python train.py --gain_aug_db=10 --expansion=6 --init="lecun_normal"
Rows from block 2, named by matrix and row number. Each number is 128 + 24 x the weight over its row's rms, rounded and kept within 0 to 255. All counts start at 0. Numbers have three digits each. After the name is the row's rms in percent of the matrix's.
# fc1: squeeze-excite reduce (model.blocks.2.se.fc1.weight, 9x144), inputs 0-71
fc1.0 128:199141127150173170184143112135116129123146159122128193130110112153157125128137099152153108172113150151149175168154151150142119125095152152127128159109157160136149116127111128151158144136125152140157129142126171126156
fc1.1 095:107105106104136099062098078120131126134107120132095102077118157129105102109119099112105106109106122114121087097105142122109138114099097092143127139135127136124136126142147121115108135115083077094104112134113088142095
fc1.2 064:091124119109120149119128135105115100138110132137097144135092097104155141111102149150121090123149120152160161135087136084145092110106142113109125091115111118159125072144106131087105126151115148127110142141125156138105
fc1.3 096:137132086098114121091125112133111114131137139145088097091127107115098125135100140095101116115126109119106077103121129103068109142091108077100108108105087101126107140137120147118127143069128108095128102129113124112101
fc1.4 084:118140099086096159155160098162109107107123134116127124131133111105104133091115087143122146136144079152123121136102116126170109093132125104109166116155121084135113101127127105137073115131133100138097123109079128129130
fc1.5 081:191085127082100129158150142108142097134104102081095149088106098112098155113136122123122102113105089165143143146139123103136108114131099116141139085102124168094121083121126139162131132109058113127115125124135092112151
fc1.6 111:109106119063119125101112139114096130123136115108123100091083103121123101134088136107078105088120140092110095109128134101109086095085142121104093145125129105102126111141096109093095127091106117115124105105131106111081
fc1.7 142:118146106089073111105130125167168140139106129135112120114113119147141134142103139083145101112115155141116064116132178157116103131126149075149130127146123128073133134109107124103123149123111148123133124143125112123064
fc1.8 073:130107090114129138101101144121162083117140138089131125168087105147147132102159121086117109134126130109157091127084111080143107123128113099086154140104077114082136136124172102123136072114115110111120114118100123097165