python train.py --channel_attention="se" --stem="single" --widths=[24, 48, 96, 192] --optimizer="soap" --beta2=0.95 --max_precond_dim=1536 --max_steps=2800 --batch_size=64 --epochs=1.0 --weight_decay=0.0
Rows from block 2 of a small multi-label audio tagger, named by matrix and row number. Rows with one number belong to one channel. Each number is 200 + 40 x the weight over its row's rms, rounded and kept within 0 to 999. All counts start at 0.
After each channel's rows are labels from the 100 clips, of 14976, where the channel reaches its highest value: "strongest on" is what is common among them; "peak in band" is the frequency band that holds the peak. Only what is clearly more common there than usual is listed. The data: single notes of musical instruments (NSynth). In brackets: how many of the 100.
# convs0: expand 3x3 conv, stride 2 (model.blocks.2.convs.0.weight, 144x24x3x3), inputs 0-23, a 3x3 kernel for each
# convs1: project pointwise conv (model.blocks.2.convs.1.weight, 48x144x1x1, transposed), outputs 0-47

convs0.107,165,200,160,127,237,224,201,212,263,212,197,182,160,226,149,189,196,295,187,222,168,171,271,145,212,230,176,204,181,197,254,226,213,229,200,204,161,250,146,321,278,256,216,161,225,177,202,270,276,203,189,163,247,189,200,245,166,183,246,254,226,206,229,202,172,203,198,182,186,234,268,226,262,147,203,237,189,218,167,218,136,148,213,230,121,164,189,192,190,244,309,133,163,233,212,235,149,246,109,189,211,255,185,193,197,215,210,200,234,190,158,226,207,195,180,123,186,233,239,203,271,185,175,168,198,277,191,242,179,175,184,130,181,166,195,203,211,155,205,220,223,176,211,156,196,268,195,119,195,218,117,191,256,191,139,212,231,123,260,204,151,282,206,192,237,188,211,254,207,233,138,171,143,257,252,262,230,239,207,167,246,174,272,194,218,201,163,238,204,141,200,207,166,119,163,283,208,168,212,226,202,205,226,139,299,158,150,207,205,169,207,165,207,204,154,184
convs1.107,146,167,135,240,180,219,261,156,178,190,216,178,180,273,188,256,247,175,185,127,125,155,246,178,144,234,194,297,208,218,125,228,187,213,233,248,199,172,157,177,214,199,170,230,227,192,192,162
strongest on: octave 0 (27)
peak in band: 0 to 250 Hz (41)

convs0.50,265,121,234,206,238,213,202,228,151,238,122,249,200,237,187,170,256,140,245,172,221,241,207,214,218,249,156,214,177,262,217,190,177,206,225,202,234,151,205,159,293,180,179,229,216,223,96,270,231,223,236,164,217,190,201,218,200,236,272,169,205,210,200,182,195,185,246,184,250,180,199,217,140,179,205,226,204,221,203,153,213,248,131,218,203,241,190,181,234,198,153,214,225,200,183,224,251,189,157,200,211,179,160,205,199,192,210,160,254,204,196,140,262,193,172,196,193,219,230,224,179,190,187,178,179,187,218,135,249,190,185,206,150,223,199,248,86,253,175,192,173,188,184,177,207,191,249,213,236,169,183,270,172,123,331,117,147,185,203,184,191,227,137,256,150,202,186,183,236,155,181,97,397,85,244,141,257,229,135,254,223,191,214,194,220,182,168,225,177,220,200,114,217,196,200,193,217,224,192,227,170,224,224,171,218,208,206,229,132,232,237,202,154,206,241,179
convs1.50,156,226,163,233,250,161,247,196,192,177,234,219,183,252,131,242,221,223,194,172,173,164,146,156,218,265,240,233,195,212,127,184,193,186,130,241,238,179,256,203,212,174,257,261,167,135,116,189
strongest on: octave 0 (69); bass (64); pitch class B (29); note: B0 (27)
peak in band: 0 to 250 Hz (100)

convs0.55,229,190,214,210,272,165,171,193,141,227,198,149,148,227,220,157,220,240,158,219,202,177,241,167,243,242,187,206,199,217,207,169,234,182,172,188,200,171,183,144,219,201,256,195,169,237,130,239,136,214,164,167,172,221,297,214,260,160,129,191,221,149,195,236,236,245,211,217,174,192,203,189,155,150,229,199,225,239,248,208,169,223,260,217,175,292,165,209,218,164,188,230,186,202,117,162,227,203,225,224,220,114,207,157,190,140,144,212,285,272,224,159,188,236,205,172,247,196,199,240,51,282,231,208,151,139,223,123,272,198,132,175,187,207,219,208,152,162,184,203,125,216,284,208,168,178,268,229,187,165,234,220,246,224,209,154,193,207,194,270,195,201,247,263,168,225,175,238,216,187,249,163,197,204,142,165,225,184,141,197,148,223,248,236,194,208,189,172,249,251,148,132,172,200,151,191,149,192,272,214,210,99,163,244,217,265,221,217,204,185,273,231,118,228,221,152
convs1.55,271,206,186,119,149,141,262,191,207,234,243,185,217,270,211,174,179,234,243,203,190,259,149,196,219,209,260,209,151,179,192,145,230,154,151,236,172,194,223,204,271,139,181,242,215,127,238,193
strongest on: synthetic (74); bass (46); octave 7 (36); octave 6 (29)
peak in band: 0 to 250 Hz (32)

convs0.113,139,224,229,252,244,221,256,209,230,184,147,195,190,173,200,197,186,234,176,239,224,200,193,209,242,145,222,182,199,211,236,195,156,256,221,189,139,235,178,236,162,118,195,185,261,104,173,257,233,243,143,281,199,226,256,180,178,230,234,234,212,179,207,189,238,171,191,188,219,203,195,220,164,213,174,201,199,179,237,174,256,210,158,250,251,217,227,240,166,281,202,239,229,151,244,213,167,222,197,289,86,124,215,233,212,124,260,217,295,134,176,250,239,252,183,213,182,215,185,226,223,189,162,257,265,227,207,207,272,223,226,189,183,174,148,149,257,276,120,173,152,248,129,131,217,152,231,225,274,204,204,190,210,273,144,173,190,124,226,191,278,184,232,152,185,195,176,196,193,214,218,223,242,185,199,247,265,173,175,146,169,176,207,218,173,134,260,169,225,267,191,211,151,182,312,226,218,179,261,234,200,202,157,240,199,205,185,175,239,238,237,213,165,278,163,181
convs1.113,204,242,174,239,173,192,222,146,175,240,236,255,200,253,188,176,215,181,236,245,226,268,197,181,199,186,182,202,139,148,148,189,163,175,258,172,199,283,174,205,254,265,193,161,187,140,118,279
strongest on: synthetic (66); bass (56); octave 1 (54); octave 0 (29)
peak in band: 0 to 250 Hz (88)

convs0.30,209,167,262,183,166,233,227,150,152,201,172,225,115,259,218,191,210,197,190,154,198,171,209,192,182,155,230,168,177,174,192,182,182,194,187,220,239,205,223,110,189,176,207,137,189,129,208,197,238,183,161,258,141,167,225,243,216,225,148,197,181,223,270,162,180,222,179,186,148,202,158,211,219,159,203,187,191,168,187,211,245,162,230,236,220,169,234,204,137,206,205,295,194,234,215,189,134,199,284,224,222,236,154,257,194,245,240,167,184,81,150,155,170,197,225,212,145,256,248,227,271,254,223,149,189,279,258,225,194,253,197,211,190,247,179,221,207,221,202,233,252,271,165,140,239,195,239,194,249,232,146,230,219,297,218,169,318,205,155,251,298,170,184,179,167,228,170,179,94,179,182,239,229,277,205,193,217,148,248,186,218,180,214,153,137,254,148,180,178,151,215,223,157,253,226,193,238,179,207,259,257,226,181,183,130,238,203,176,202,248,209,206,213,319,183,235
convs1.30,240,226,239,234,215,176,131,172,174,227,196,239,257,152,161,180,205,173,250,159,178,209,186,204,156,191,141,235,169,202,215,179,143,198,301,178,243,243,222,155,121,169,160,244,203,271,201,272
strongest on: octave 7 (66)
peak in band: 2000 to 4000 Hz (55)

convs0.82,164,234,201,267,211,226,227,241,213,211,214,238,183,184,164,186,246,108,209,229,168,241,197,197,72,254,243,213,282,231,219,288,230,254,210,187,229,161,195,207,220,140,216,236,241,205,222,159,176,201,210,214,212,132,177,250,147,259,182,145,289,173,243,217,181,148,204,230,143,180,156,169,188,201,244,211,188,279,213,160,209,185,197,152,182,245,165,240,211,189,162,228,205,162,210,246,143,180,120,230,119,200,212,228,274,182,204,235,214,208,225,204,154,183,210,191,269,159,251,189,232,196,243,175,191,253,243,162,190,239,183,202,142,278,154,195,229,167,219,239,204,205,263,252,216,134,142,283,131,212,186,198,163,203,183,170,214,146,186,223,182,280,272,189,237,266,212,213,181,174,224,231,206,291,208,273,152,227,62,231,173,162,246,201,210,209,217,263,144,224,142,177,190,198,195,210,135,213,183,245,243,144,237,167,162,177,155,139,176,163,172,141,196,204,199,218
convs1.82,178,205,193,205,140,284,169,187,185,181,179,312,221,231,162,170,103,226,132,186,187,285,151,240,229,192,161,157,215,225,192,165,203,217,215,189,215,191,209,168,258,221,156,188,245,251,238,183
strongest on: octave 0 (61); bass (59); pitch class B (29); note: B0 (27)
peak in band: 0 to 250 Hz (100)

convs0.68,261,110,210,227,243,228,284,233,165,235,43,161,173,161,262,212,225,184,278,208,217,233,263,204,208,154,199,197,217,203,231,269,200,198,177,181,162,153,209,206,149,205,237,144,191,192,180,195,216,211,189,256,209,191,179,168,252,205,291,170,200,188,186,177,120,150,185,161,184,182,238,202,302,187,255,178,175,197,213,106,167,235,154,184,269,224,181,185,250,172,165,247,257,233,200,143,157,205,207,188,154,176,190,116,165,214,275,195,339,217,166,211,258,235,269,220,185,193,204,176,208,196,200,204,236,203,199,201,249,229,230,188,168,142,242,221,202,239,139,207,198,194,160,175,180,153,183,178,206,199,199,181,227,254,255,190,177,147,255,174,255,130,185,233,145,215,178,200,224,245,227,178,303,162,190,122,204,243,235,150,151,190,207,183,198,232,280,167,195,230,160,170,245,184,241,164,250,190,211,227,142,225,228,208,183,237,256,253,196,265,183,244,199,217,166,155
convs1.68,180,163,246,258,231,238,242,224,201,207,240,255,222,209,146,143,193,219,235,236,247,238,223,150,213,271,194,248,262,168,184,230,180,133,195,185,172,288,236,130,242,205,214,154,213,154,173,256
strongest on: synthetic (68); octave 0 (61); instrument family: bass (54); note: B0 (26)
peak in band: 0 to 250 Hz (100)

convs0.74,217,189,200,185,238,185,231,250,125,191,227,223,157,221,170,245,207,114,213,197,179,156,249,235,161,202,273,209,177,243,219,194,226,205,246,150,204,253,160,204,186,174,193,173,183,247,234,160,235,209,195,244,127,142,165,224,232,203,209,181,242,201,202,194,159,224,216,228,266,186,166,182,166,223,221,284,128,159,165,157,212,231,212,111,262,233,138,179,168,285,127,173,212,211,233,169,204,207,155,142,264,303,258,302,236,274,217,148,156,189,183,168,173,211,243,187,198,184,211,199,185,173,215,222,165,212,154,160,253,230,202,226,211,204,182,249,206,220,122,242,319,238,191,173,246,130,174,203,209,179,144,251,193,201,194,210,221,137,238,269,245,198,186,233,237,205,235,162,183,104,170,197,205,215,211,204,125,261,130,289,252,185,239,191,180,180,174,217,124,212,219,148,125,228,258,215,194,187,232,227,141,286,167,177,145,159,255,159,167,204,149,208,204,224,194,183
convs1.74,181,212,236,254,178,253,196,243,175,213,178,126,252,170,150,183,259,156,225,224,238,186,143,182,259,214,162,200,194,245,141,167,94,192,239,208,189,184,242,136,214,228,154,228,193,262,255,188
strongest on: octave 7 (52); bass (45)
peak in band: 2000 to 4000 Hz (51)

convs0.9,153,191,141,194,177,246,262,173,249,169,173,194,170,227,278,282,104,210,209,236,126,196,259,191,168,177,249,176,230,248,238,281,206,214,192,227,213,231,157,238,222,221,217,147,222,210,233,182,197,198,224,213,172,230,181,214,209,217,157,180,224,199,193,222,191,179,216,221,200,213,199,248,138,213,203,169,176,224,249,160,187,147,263,201,228,142,174,237,177,216,169,177,248,211,252,132,146,263,202,178,147,246,177,156,193,187,244,163,226,254,205,161,146,200,234,176,206,167,206,231,196,150,149,183,193,187,184,173,162,173,246,158,197,177,267,179,229,129,145,164,230,224,120,247,237,184,202,223,159,193,221,153,258,184,114,259,204,116,285,142,245,137,235,161,236,222,207,142,221,264,203,201,180,199,260,195,180,100,293,122,201,221,227,194,204,183,173,141,215,273,162,205,155,195,161,195,212,202,202,276,214,167,235,209,284,189,158,254,275,149,188,230,215,219,84,282
convs1.9,130,225,226,215,148,120,206,191,144,139,233,216,184,290,233,217,191,173,150,105,202,211,154,139,129,251,237,189,206,184,172,183,214,136,137,190,200,181,191,190,243,190,235,174,218,188,165,210
strongest on: octave 0 (61); bass (61); pitch class B (29); note: B0 (26)
peak in band: 0 to 250 Hz (99)

convs0.10,210,272,192,238,169,237,207,147,190,130,184,177,277,249,202,144,172,257,239,189,228,178,179,132,192,234,224,183,217,211,193,238,199,147,194,192,167,154,147,217,292,198,71,213,164,213,238,185,199,222,177,149,171,223,239,198,200,256,193,264,118,140,216,185,154,211,256,179,193,153,212,205,204,190,192,190,174,133,178,215,206,263,254,226,239,125,191,204,138,227,204,107,202,224,228,150,161,175,138,182,194,229,219,211,157,161,184,214,162,249,151,157,297,301,208,90,150,155,218,231,177,147,176,223,190,177,215,199,277,122,173,156,212,201,184,217,196,156,225,226,228,156,211,167,194,233,197,216,222,175,110,183,229,145,207,165,196,210,242,264,147,153,215,219,187,197,162,234,217,178,137,176,121,219,244,260,284,235,223,145,200,183,178,163,204,216,187,269,233,220,218,200,202,198,173,159,288,206,233,238,188,229,151,194,125,201,208,248,227,137,209,228,172,117,174,211
convs1.10,189,174,267,198,294,194,213,196,188,202,199,169,278,255,208,221,233,139,188,207,175,132,200,190,196,216,161,265,216,180,227,247,218,166,204,236,246,237,220,299,229,207,124,276,240,196,213,168
strongest on: octave 6 (34); mallet (33); octave 7 (30)
peak in band: 2000 to 4000 Hz (61)

convs0.103,177,176,261,203,193,220,197,169,226,201,198,306,155,228,160,204,195,177,223,227,161,191,197,165,212,178,204,140,202,221,180,220,102,242,234,217,127,193,251,151,186,112,171,162,197,158,238,139,266,183,181,178,219,357,173,253,190,180,167,129,214,106,276,172,169,208,196,156,150,234,141,161,222,197,150,221,228,154,197,141,219,218,245,197,218,202,129,169,152,214,221,253,196,196,192,205,263,252,183,242,175,262,173,218,232,217,233,203,107,138,146,204,167,193,216,168,221,215,150,267,206,244,265,159,175,206,229,206,148,262,161,222,229,225,203,232,126,238,249,230,217,220,241,233,228,180,277,228,216,156,219,175,192,244,216,187,185,225,246,180,216,196,207,216,182,198,209,196,150,116,244,240,182,242,159,243,209,181,218,200,246,152,186,175,184,236,188,193,195,158,119,215,181,288,170,238,193,219,204,227,163,218,172,270,191,230,124,137,199,282,217,241,169,274,130,222
convs1.103,220,184,227,192,194,143,137,127,200,223,150,252,250,200,143,180,166,118,254,168,209,152,172,213,196,240,114,177,209,210,231,211,187,220,184,210,258,166,280,215,173,174,172,140,229,263,163,230
strongest on: octave 7 (67); pitch class B (26)
peak in band: 2000 to 4000 Hz (55)

convs0.136,222,228,221,164,218,176,224,284,211,220,189,208,260,225,155,74,199,191,139,210,92,214,282,159,217,251,192,229,190,212,219,278,221,183,171,217,123,225,237,222,257,149,169,191,180,192,110,134,298,157,190,180,258,192,155,237,181,226,223,170,216,153,215,191,198,195,135,150,168,212,182,219,243,249,261,196,199,187,180,178,251,179,210,168,149,273,219,174,187,207,245,167,174,185,239,252,220,223,139,116,203,266,248,237,211,237,167,164,154,195,200,222,164,186,219,180,167,241,197,241,153,260,223,208,222,223,150,235,212,248,158,191,220,251,131,174,221,228,224,227,258,213,229,164,235,94,129,155,203,241,212,224,217,219,190,224,218,220,302,185,204,240,268,221,184,204,178,156,226,172,188,188,211,223,132,192,112,243,131,189,220,177,214,231,225,202,135,188,173,183,288,214,128,232,157,218,135,151,208,220,201,217,251,168,215,186,213,154,170,216,205,273,213,239,257,252
convs1.136,260,228,180,218,141,266,169,260,227,260,218,190,243,194,196,247,194,193,197,148,175,218,229,189,198,204,167,176,235,258,233,233,154,191,214,246,229,245,143,147,216,225,222,156,322,217,256,247
strongest on: bass (60); octave 1 (37); octave 0 (30); pitch class C# (26)
peak in band: 0 to 250 Hz (81)

convs0.111,195,212,143,241,278,231,198,234,155,203,136,177,260,216,185,118,274,225,169,230,161,259,252,180,257,249,204,205,230,230,254,195,223,214,185,153,123,274,188,223,211,87,225,218,191,185,101,154,274,178,232,233,309,224,203,205,230,219,272,199,228,159,177,213,192,218,191,145,221,250,230,224,185,169,213,236,238,250,258,151,203,160,209,179,208,286,211,193,229,146,272,196,219,226,164,195,191,166,147,276,203,197,226,226,196,134,226,196,226,233,165,182,166,167,198,165,199,147,185,179,156,212,249,235,243,180,225,198,235,206,169,221,212,251,176,159,171,167,181,181,140,205,304,225,233,173,181,216,217,224,269,195,224,196,248,156,237,266,306,192,254,216,174,151,166,165,136,181,192,170,201,154,208,230,130,190,198,180,114,192,143,156,228,254,181,187,138,163,179,231,175,185,186,131,264,162,171,171,203,215,225,165,193,228,226,244,167,249,196,188,270,189,223,224,302,204
convs1.111,236,223,194,184,206,151,206,202,219,253,240,214,194,215,102,271,177,216,179,185,141,251,217,163,210,235,208,175,157,256,227,238,179,173,204,273,248,215,192,205,267,203,188,128,288,203,208,284
strongest on: bass (50); octave 1 (48)
peak in band: 0 to 250 Hz (58)

convs0.106,175,203,179,216,238,210,58,206,219,268,239,175,149,190,174,80,235,192,107,218,180,151,205,196,123,223,226,214,195,240,206,174,204,216,147,199,205,216,171,221,276,208,204,252,288,277,132,220,110,212,172,148,123,174,207,248,199,135,192,213,171,108,201,178,183,224,161,109,164,220,252,196,194,188,218,214,233,190,249,198,190,197,262,182,212,265,201,228,211,243,168,166,259,214,202,214,170,252,185,158,126,170,117,172,234,150,222,173,229,270,207,191,164,225,214,227,210,218,228,240,131,199,189,191,219,223,182,162,261,215,200,208,197,167,174,185,146,163,217,205,180,258,224,246,211,162,208,259,134,203,184,191,282,234,256,197,203,192,219,245,252,200,169,192,199,129,239,204,213,219,163,214,182,158,165,164,176,198,137,203,245,182,216,276,248,262,176,178,262,202,178,207,148,213,252,245,221,216,189,196,239,216,155,196,286,231,164,229,253,139,204,264,115,153,203,248
convs1.106,239,173,205,156,113,184,246,183,267,259,230,197,170,242,192,195,202,203,239,217,245,195,171,193,267,172,214,278,165,177,144,181,231,292,162,153,194,270,151,200,241,176,166,207,265,217,215,178
strongest on: octave 7 (55)
peak in band: 2000 to 4000 Hz (61)

convs0.130,216,181,259,176,234,202,243,181,209,199,179,249,203,219,202,193,222,121,246,174,175,213,177,206,220,203,197,216,253,235,252,262,169,194,145,241,228,157,142,160,132,207,174,228,228,199,216,80,184,101,205,172,187,208,91,243,151,279,128,152,182,201,268,200,133,273,200,247,144,171,193,205,230,228,183,223,220,154,167,179,262,165,150,170,205,189,195,146,270,197,176,243,202,197,210,203,232,158,191,171,156,192,176,224,196,216,179,204,172,180,207,236,242,169,207,236,233,238,216,199,287,237,210,141,232,248,205,218,173,170,200,249,185,259,146,225,167,168,138,214,221,222,163,140,183,226,247,201,248,225,139,185,220,233,178,217,212,262,176,209,260,201,198,229,216,253,206,118,237,172,254,168,297,207,279,148,140,249,150,221,155,215,173,125,226,257,224,168,161,147,233,248,209,252,163,185,159,191,270,214,179,207,259,214,142,171,245,146,190,266,252,186,212,304,176,140
convs1.130,179,241,144,240,147,239,206,190,201,201,241,262,219,171,176,100,191,226,204,203,240,217,199,201,176,176,131,155,248,250,217,145,173,209,212,225,227,208,250,139,224,165,246,226,168,268,300,174
strongest on: synthetic (85); bass (58); octave 7 (37); octave 6 (36)
peak in band: 4000 to 8000 Hz (64)

convs0.12,190,178,172,239,208,112,232,136,146,184,285,147,207,222,198,139,158,171,158,222,183,233,308,200,192,167,203,250,173,204,180,184,221,210,277,201,230,221,206,150,151,141,174,299,218,219,171,138,263,217,309,161,146,161,183,170,204,198,143,283,131,232,141,241,248,260,185,143,206,133,205,210,226,194,189,148,105,179,203,233,265,192,226,173,235,219,167,167,185,177,252,142,168,175,195,219,262,193,167,198,214,199,201,218,195,208,204,248,204,318,230,212,171,178,183,242,228,267,330,190,189,201,261,210,183,186,176,140,228,234,256,221,121,213,183,217,296,183,159,201,187,239,194,195,179,209,237,182,129,158,249,227,174,178,252,190,220,232,222,182,178,203,283,204,183,165,188,188,132,218,160,221,187,225,222,267,191,174,182,214,172,234,202,174,229,171,205,233,144,252,239,197,237,215,209,182,212,226,175,157,271,226,160,191,189,191,130,239,284,192,190,221,162,183,173,219
convs1.12,206,165,185,189,211,232,162,301,210,179,122,198,170,161,196,195,190,110,199,230,217,165,284,222,197,148,208,254,128,194,200,158,190,187,218,187,254,157,150,200,192,167,198,213,242,222,130,278
strongest on: octave 6 (39); keyboard (35); octave 7 (27); mallet (27)
peak in band: 1000 to 2000 Hz (39)

convs0.138,154,176,186,190,178,218,243,198,202,186,282,174,252,221,186,136,179,197,165,177,162,266,198,166,189,202,183,206,218,163,181,206,236,213,263,167,177,109,156,214,221,166,156,174,165,300,180,113,229,235,269,124,182,239,113,211,233,237,191,240,169,156,199,221,131,158,138,129,204,142,219,160,210,200,223,109,201,152,221,195,168,148,204,190,201,194,198,241,198,173,182,198,157,260,206,278,190,208,97,186,199,235,166,261,239,164,179,231,209,259,206,220,204,217,188,174,255,242,225,235,133,232,248,196,139,200,216,207,273,166,231,151,174,213,177,225,202,160,231,208,255,128,203,200,197,209,183,222,109,152,234,202,184,169,180,215,203,220,224,213,139,174,130,204,197,202,211,148,248,158,191,126,140,257,173,247,146,228,216,155,126,143,210,127,251,228,236,234,204,165,194,195,243,188,132,213,191,167,171,222,216,262,164,257,234,231,139,177,294,204,275,130,198,158,170,259
convs1.138,174,130,228,131,207,175,166,213,131,250,134,153,249,216,173,220,164,150,206,194,250,145,229,170,215,195,151,188,244,262,225,234,216,156,170,163,217,275,170,207,162,138,205,148,219,190,235,260
strongest on: mallet (29); octave 7 (27)
peak in band: 0 to 250 Hz (31)

convs0.24,204,212,193,189,142,125,214,187,191,168,197,212,310,153,175,195,196,264,181,175,151,175,170,207,209,245,145,227,185,202,298,160,261,182,196,215,174,182,181,80,145,233,254,287,190,170,166,181,152,195,242,233,225,170,191,149,191,188,170,188,209,230,109,186,191,210,209,272,162,180,166,159,168,133,205,214,165,236,275,245,228,168,197,177,189,176,221,183,275,141,144,201,207,210,189,178,254,140,178,175,231,194,210,225,184,151,198,229,245,208,156,129,171,214,179,227,204,170,253,213,169,129,307,202,186,188,230,190,198,152,191,188,223,126,198,180,233,215,186,210,173,211,187,209,152,119,192,265,183,181,212,258,178,165,214,185,239,304,137,223,235,178,228,187,167,255,188,190,219,212,217,184,223,132,198,112,271,129,194,271,153,192,185,277,151,185,200,100,188,227,193,186,242,156,124,93,199,217,219,148,235,169,245,213,141,226,215,226,200,150,236,157,197,180,211,229
convs1.24,238,285,175,161,178,180,220,150,208,143,199,255,151,134,152,186,239,219,203,183,259,178,257,230,169,213,186,164,191,221,176,263,166,171,239,231,180,142,188,198,263,94,188,187,134,190,179,205
strongest on: synthetic (72); bass (56)
peak in band: 0 to 250 Hz (79)

convs0.23,210,179,95,240,179,247,176,214,236,178,198,282,154,180,227,199,247,152,209,182,188,155,167,208,207,253,278,209,184,217,239,225,237,197,180,208,97,174,213,181,235,261,265,211,173,212,214,179,190,161,213,305,181,149,204,189,232,113,179,198,191,230,209,128,170,190,261,185,153,184,162,225,237,182,198,282,218,192,191,147,227,177,234,146,221,172,233,215,205,230,203,218,169,234,244,136,188,172,221,191,195,200,254,279,192,212,205,151,255,205,207,151,300,255,238,214,144,117,177,196,243,176,233,163,240,255,271,223,194,129,135,191,259,135,193,184,198,197,207,238,220,261,194,164,176,163,143,308,230,160,172,145,237,161,189,187,194,197,172,222,196,132,163,204,174,178,163,171,140,252,218,197,166,211,241,119,168,192,282,160,222,180,172,130,129,322,164,209,202,164,228,225,155,242,146,176,200,170,195,157,246,167,249,233,242,212,183,182,164,191,265,217,227,181,213,176
convs1.23,190,184,188,236,251,216,135,201,269,171,150,183,228,99,207,158,193,212,125,193,233,212,251,190,177,274,219,249,129,204,209,252,189,216,230,225,177,208,164,154,139,166,167,254,267,219,178,199
strongest on: mallet (31); octave 6 (30); octave 7 (26)
peak in band: 4000 to 8000 Hz (51)

convs0.16,200,207,233,217,205,236,216,200,211,176,177,253,181,153,173,128,209,136,193,220,180,161,197,254,222,230,187,162,185,175,177,231,229,184,228,193,205,183,190,213,154,119,307,252,275,151,245,231,310,244,183,227,242,114,156,152,190,206,221,117,300,175,197,133,208,197,195,186,160,273,194,203,230,116,213,115,170,236,260,169,185,223,238,173,242,215,258,150,155,229,200,204,178,183,180,143,172,216,209,195,225,205,237,175,214,207,301,230,164,210,193,194,161,214,245,287,223,233,157,242,267,191,207,234,213,260,208,210,129,245,201,203,113,140,196,124,166,230,229,226,208,218,293,259,180,198,222,224,214,185,201,256,170,147,181,224,172,164,170,244,270,128,176,165,127,236,213,191,198,240,172,170,235,203,191,138,209,240,218,234,241,193,185,213,208,246,145,203,127,161,200,214,198,195,277,158,185,171,203,125,200,239,203,201,223,220,236,200,195,168,125,147,232,249,204,287
convs1.16,182,221,214,223,268,212,205,203,316,191,221,178,225,235,150,232,200,213,247,183,143,217,190,228,264,216,187,263,170,198,193,257,221,156,239,163,255,175,146,214,194,225,140,262,239,275,145,179
strongest on: octave 6 (44); mallet (27); octave 7 (25)
peak in band: 1000 to 2000 Hz (43)

convs0.3,156,204,166,151,155,163,222,205,202,155,274,250,254,99,217,153,240,101,214,245,161,192,115,264,199,205,153,221,173,179,185,220,196,207,208,222,210,190,157,212,145,227,196,225,201,133,260,261,191,177,258,212,188,192,243,181,167,233,190,179,186,214,200,165,258,157,164,155,209,187,130,154,180,160,201,198,228,186,214,252,170,175,210,176,277,252,231,219,175,228,170,221,194,158,231,172,251,186,222,163,171,133,162,176,194,194,190,222,141,111,225,147,191,236,173,261,172,225,192,221,165,155,199,209,224,167,117,216,179,182,176,279,180,195,194,124,173,212,142,125,187,229,196,155,221,223,213,239,212,236,251,241,219,229,212,291,166,266,96,205,225,186,173,119,146,257,202,130,201,205,230,232,158,153,112,229,157,145,160,237,180,227,181,196,141,199,247,192,302,197,185,155,242,261,237,211,235,221,213,126,212,241,197,171,174,327,146,190,218,168,197,162,207,218,197,210
convs1.3,205,179,196,195,207,162,167,131,219,239,190,246,212,212,179,189,146,133,239,144,177,117,175,182,304,158,210,210,192,134,194,226,172,240,208,131,152,180,237,223,176,159,181,240,180,165,111,190
strongest on: bass (63); octave 1 (34); octave 0 (31)
peak in band: 0 to 250 Hz (68)

convs0.85,174,195,157,171,149,208,210,233,159,179,194,229,233,200,249,211,259,185,187,299,160,212,195,197,131,195,186,199,208,221,199,209,248,197,298,193,189,211,192,254,209,152,163,155,205,194,202,217,206,232,212,218,193,183,189,162,212,234,144,159,270,201,190,262,183,153,182,148,248,144,225,219,205,141,192,261,194,263,183,190,190,193,197,156,259,298,197,193,207,106,172,165,222,172,157,270,262,204,140,211,176,198,125,174,271,158,211,183,139,219,202,236,122,259,141,175,217,192,232,236,191,218,188,168,99,145,173,129,183,207,237,137,188,227,205,173,203,211,236,161,138,167,258,263,265,213,125,222,159,173,212,279,128,222,197,197,203,215,214,286,143,239,170,204,228,215,278,262,278,149,222,120,202,183,209,172,220,230,151,207,183,188,244,184,133,154,239,246,79,220,172,207,250,187,172,182,246,209,174,182,165,227,241,145,185,195,196,171,171,195,176,142,256,134,224,198
convs1.85,193,210,279,223,168,295,156,210,191,189,134,216,173,204,198,166,200,152,253,109,201,170,105,189,219,169,180,186,235,137,216,207,207,218,115,220,230,168,198,261,223,250,174,182,162,196,196,168
strongest on: synthetic (79); octave 7 (32); octave 0 (29); vocal (29)
peak in band: 0 to 250 Hz (43)

convs0.14,170,243,183,195,134,238,247,179,218,155,255,206,195,167,257,245,127,149,221,272,169,204,139,238,209,187,251,174,241,176,217,228,197,223,142,260,151,271,130,251,136,263,209,211,221,187,252,152,206,144,218,231,141,213,193,167,242,228,166,219,146,250,196,170,249,170,178,253,203,257,171,195,164,242,170,209,159,207,201,164,234,166,222,177,262,123,202,270,164,226,149,178,188,86,312,183,219,183,268,220,181,233,144,212,190,187,225,212,228,160,204,243,146,194,221,248,138,218,205,232,190,195,184,201,233,217,126,262,188,175,205,241,185,185,256,153,244,189,220,168,238,211,199,203,205,223,218,221,199,197,209,154,229,274,69,273,176,204,183,168,304,160,277,152,281,188,261,186,163,263,162,240,161,187,207,258,165,152,281,220,182,244,192,203,186,231,215,187,245,180,171,257,208,204,172,150,223,212,218,174,230,192,225,167,187,156,241,146,265,168,210,205,206,229,168,212
convs1.14,179,239,214,206,156,169,208,256,169,162,230,215,186,284,252,169,216,154,190,169,189,220,122,198,218,184,165,255,158,185,57,212,222,203,201,232,192,183,213,205,199,257,166,277,196,176,148,167
strongest on: octave 0 (64); bass (55); pitch class: A (25)
peak in band: 0 to 250 Hz (99)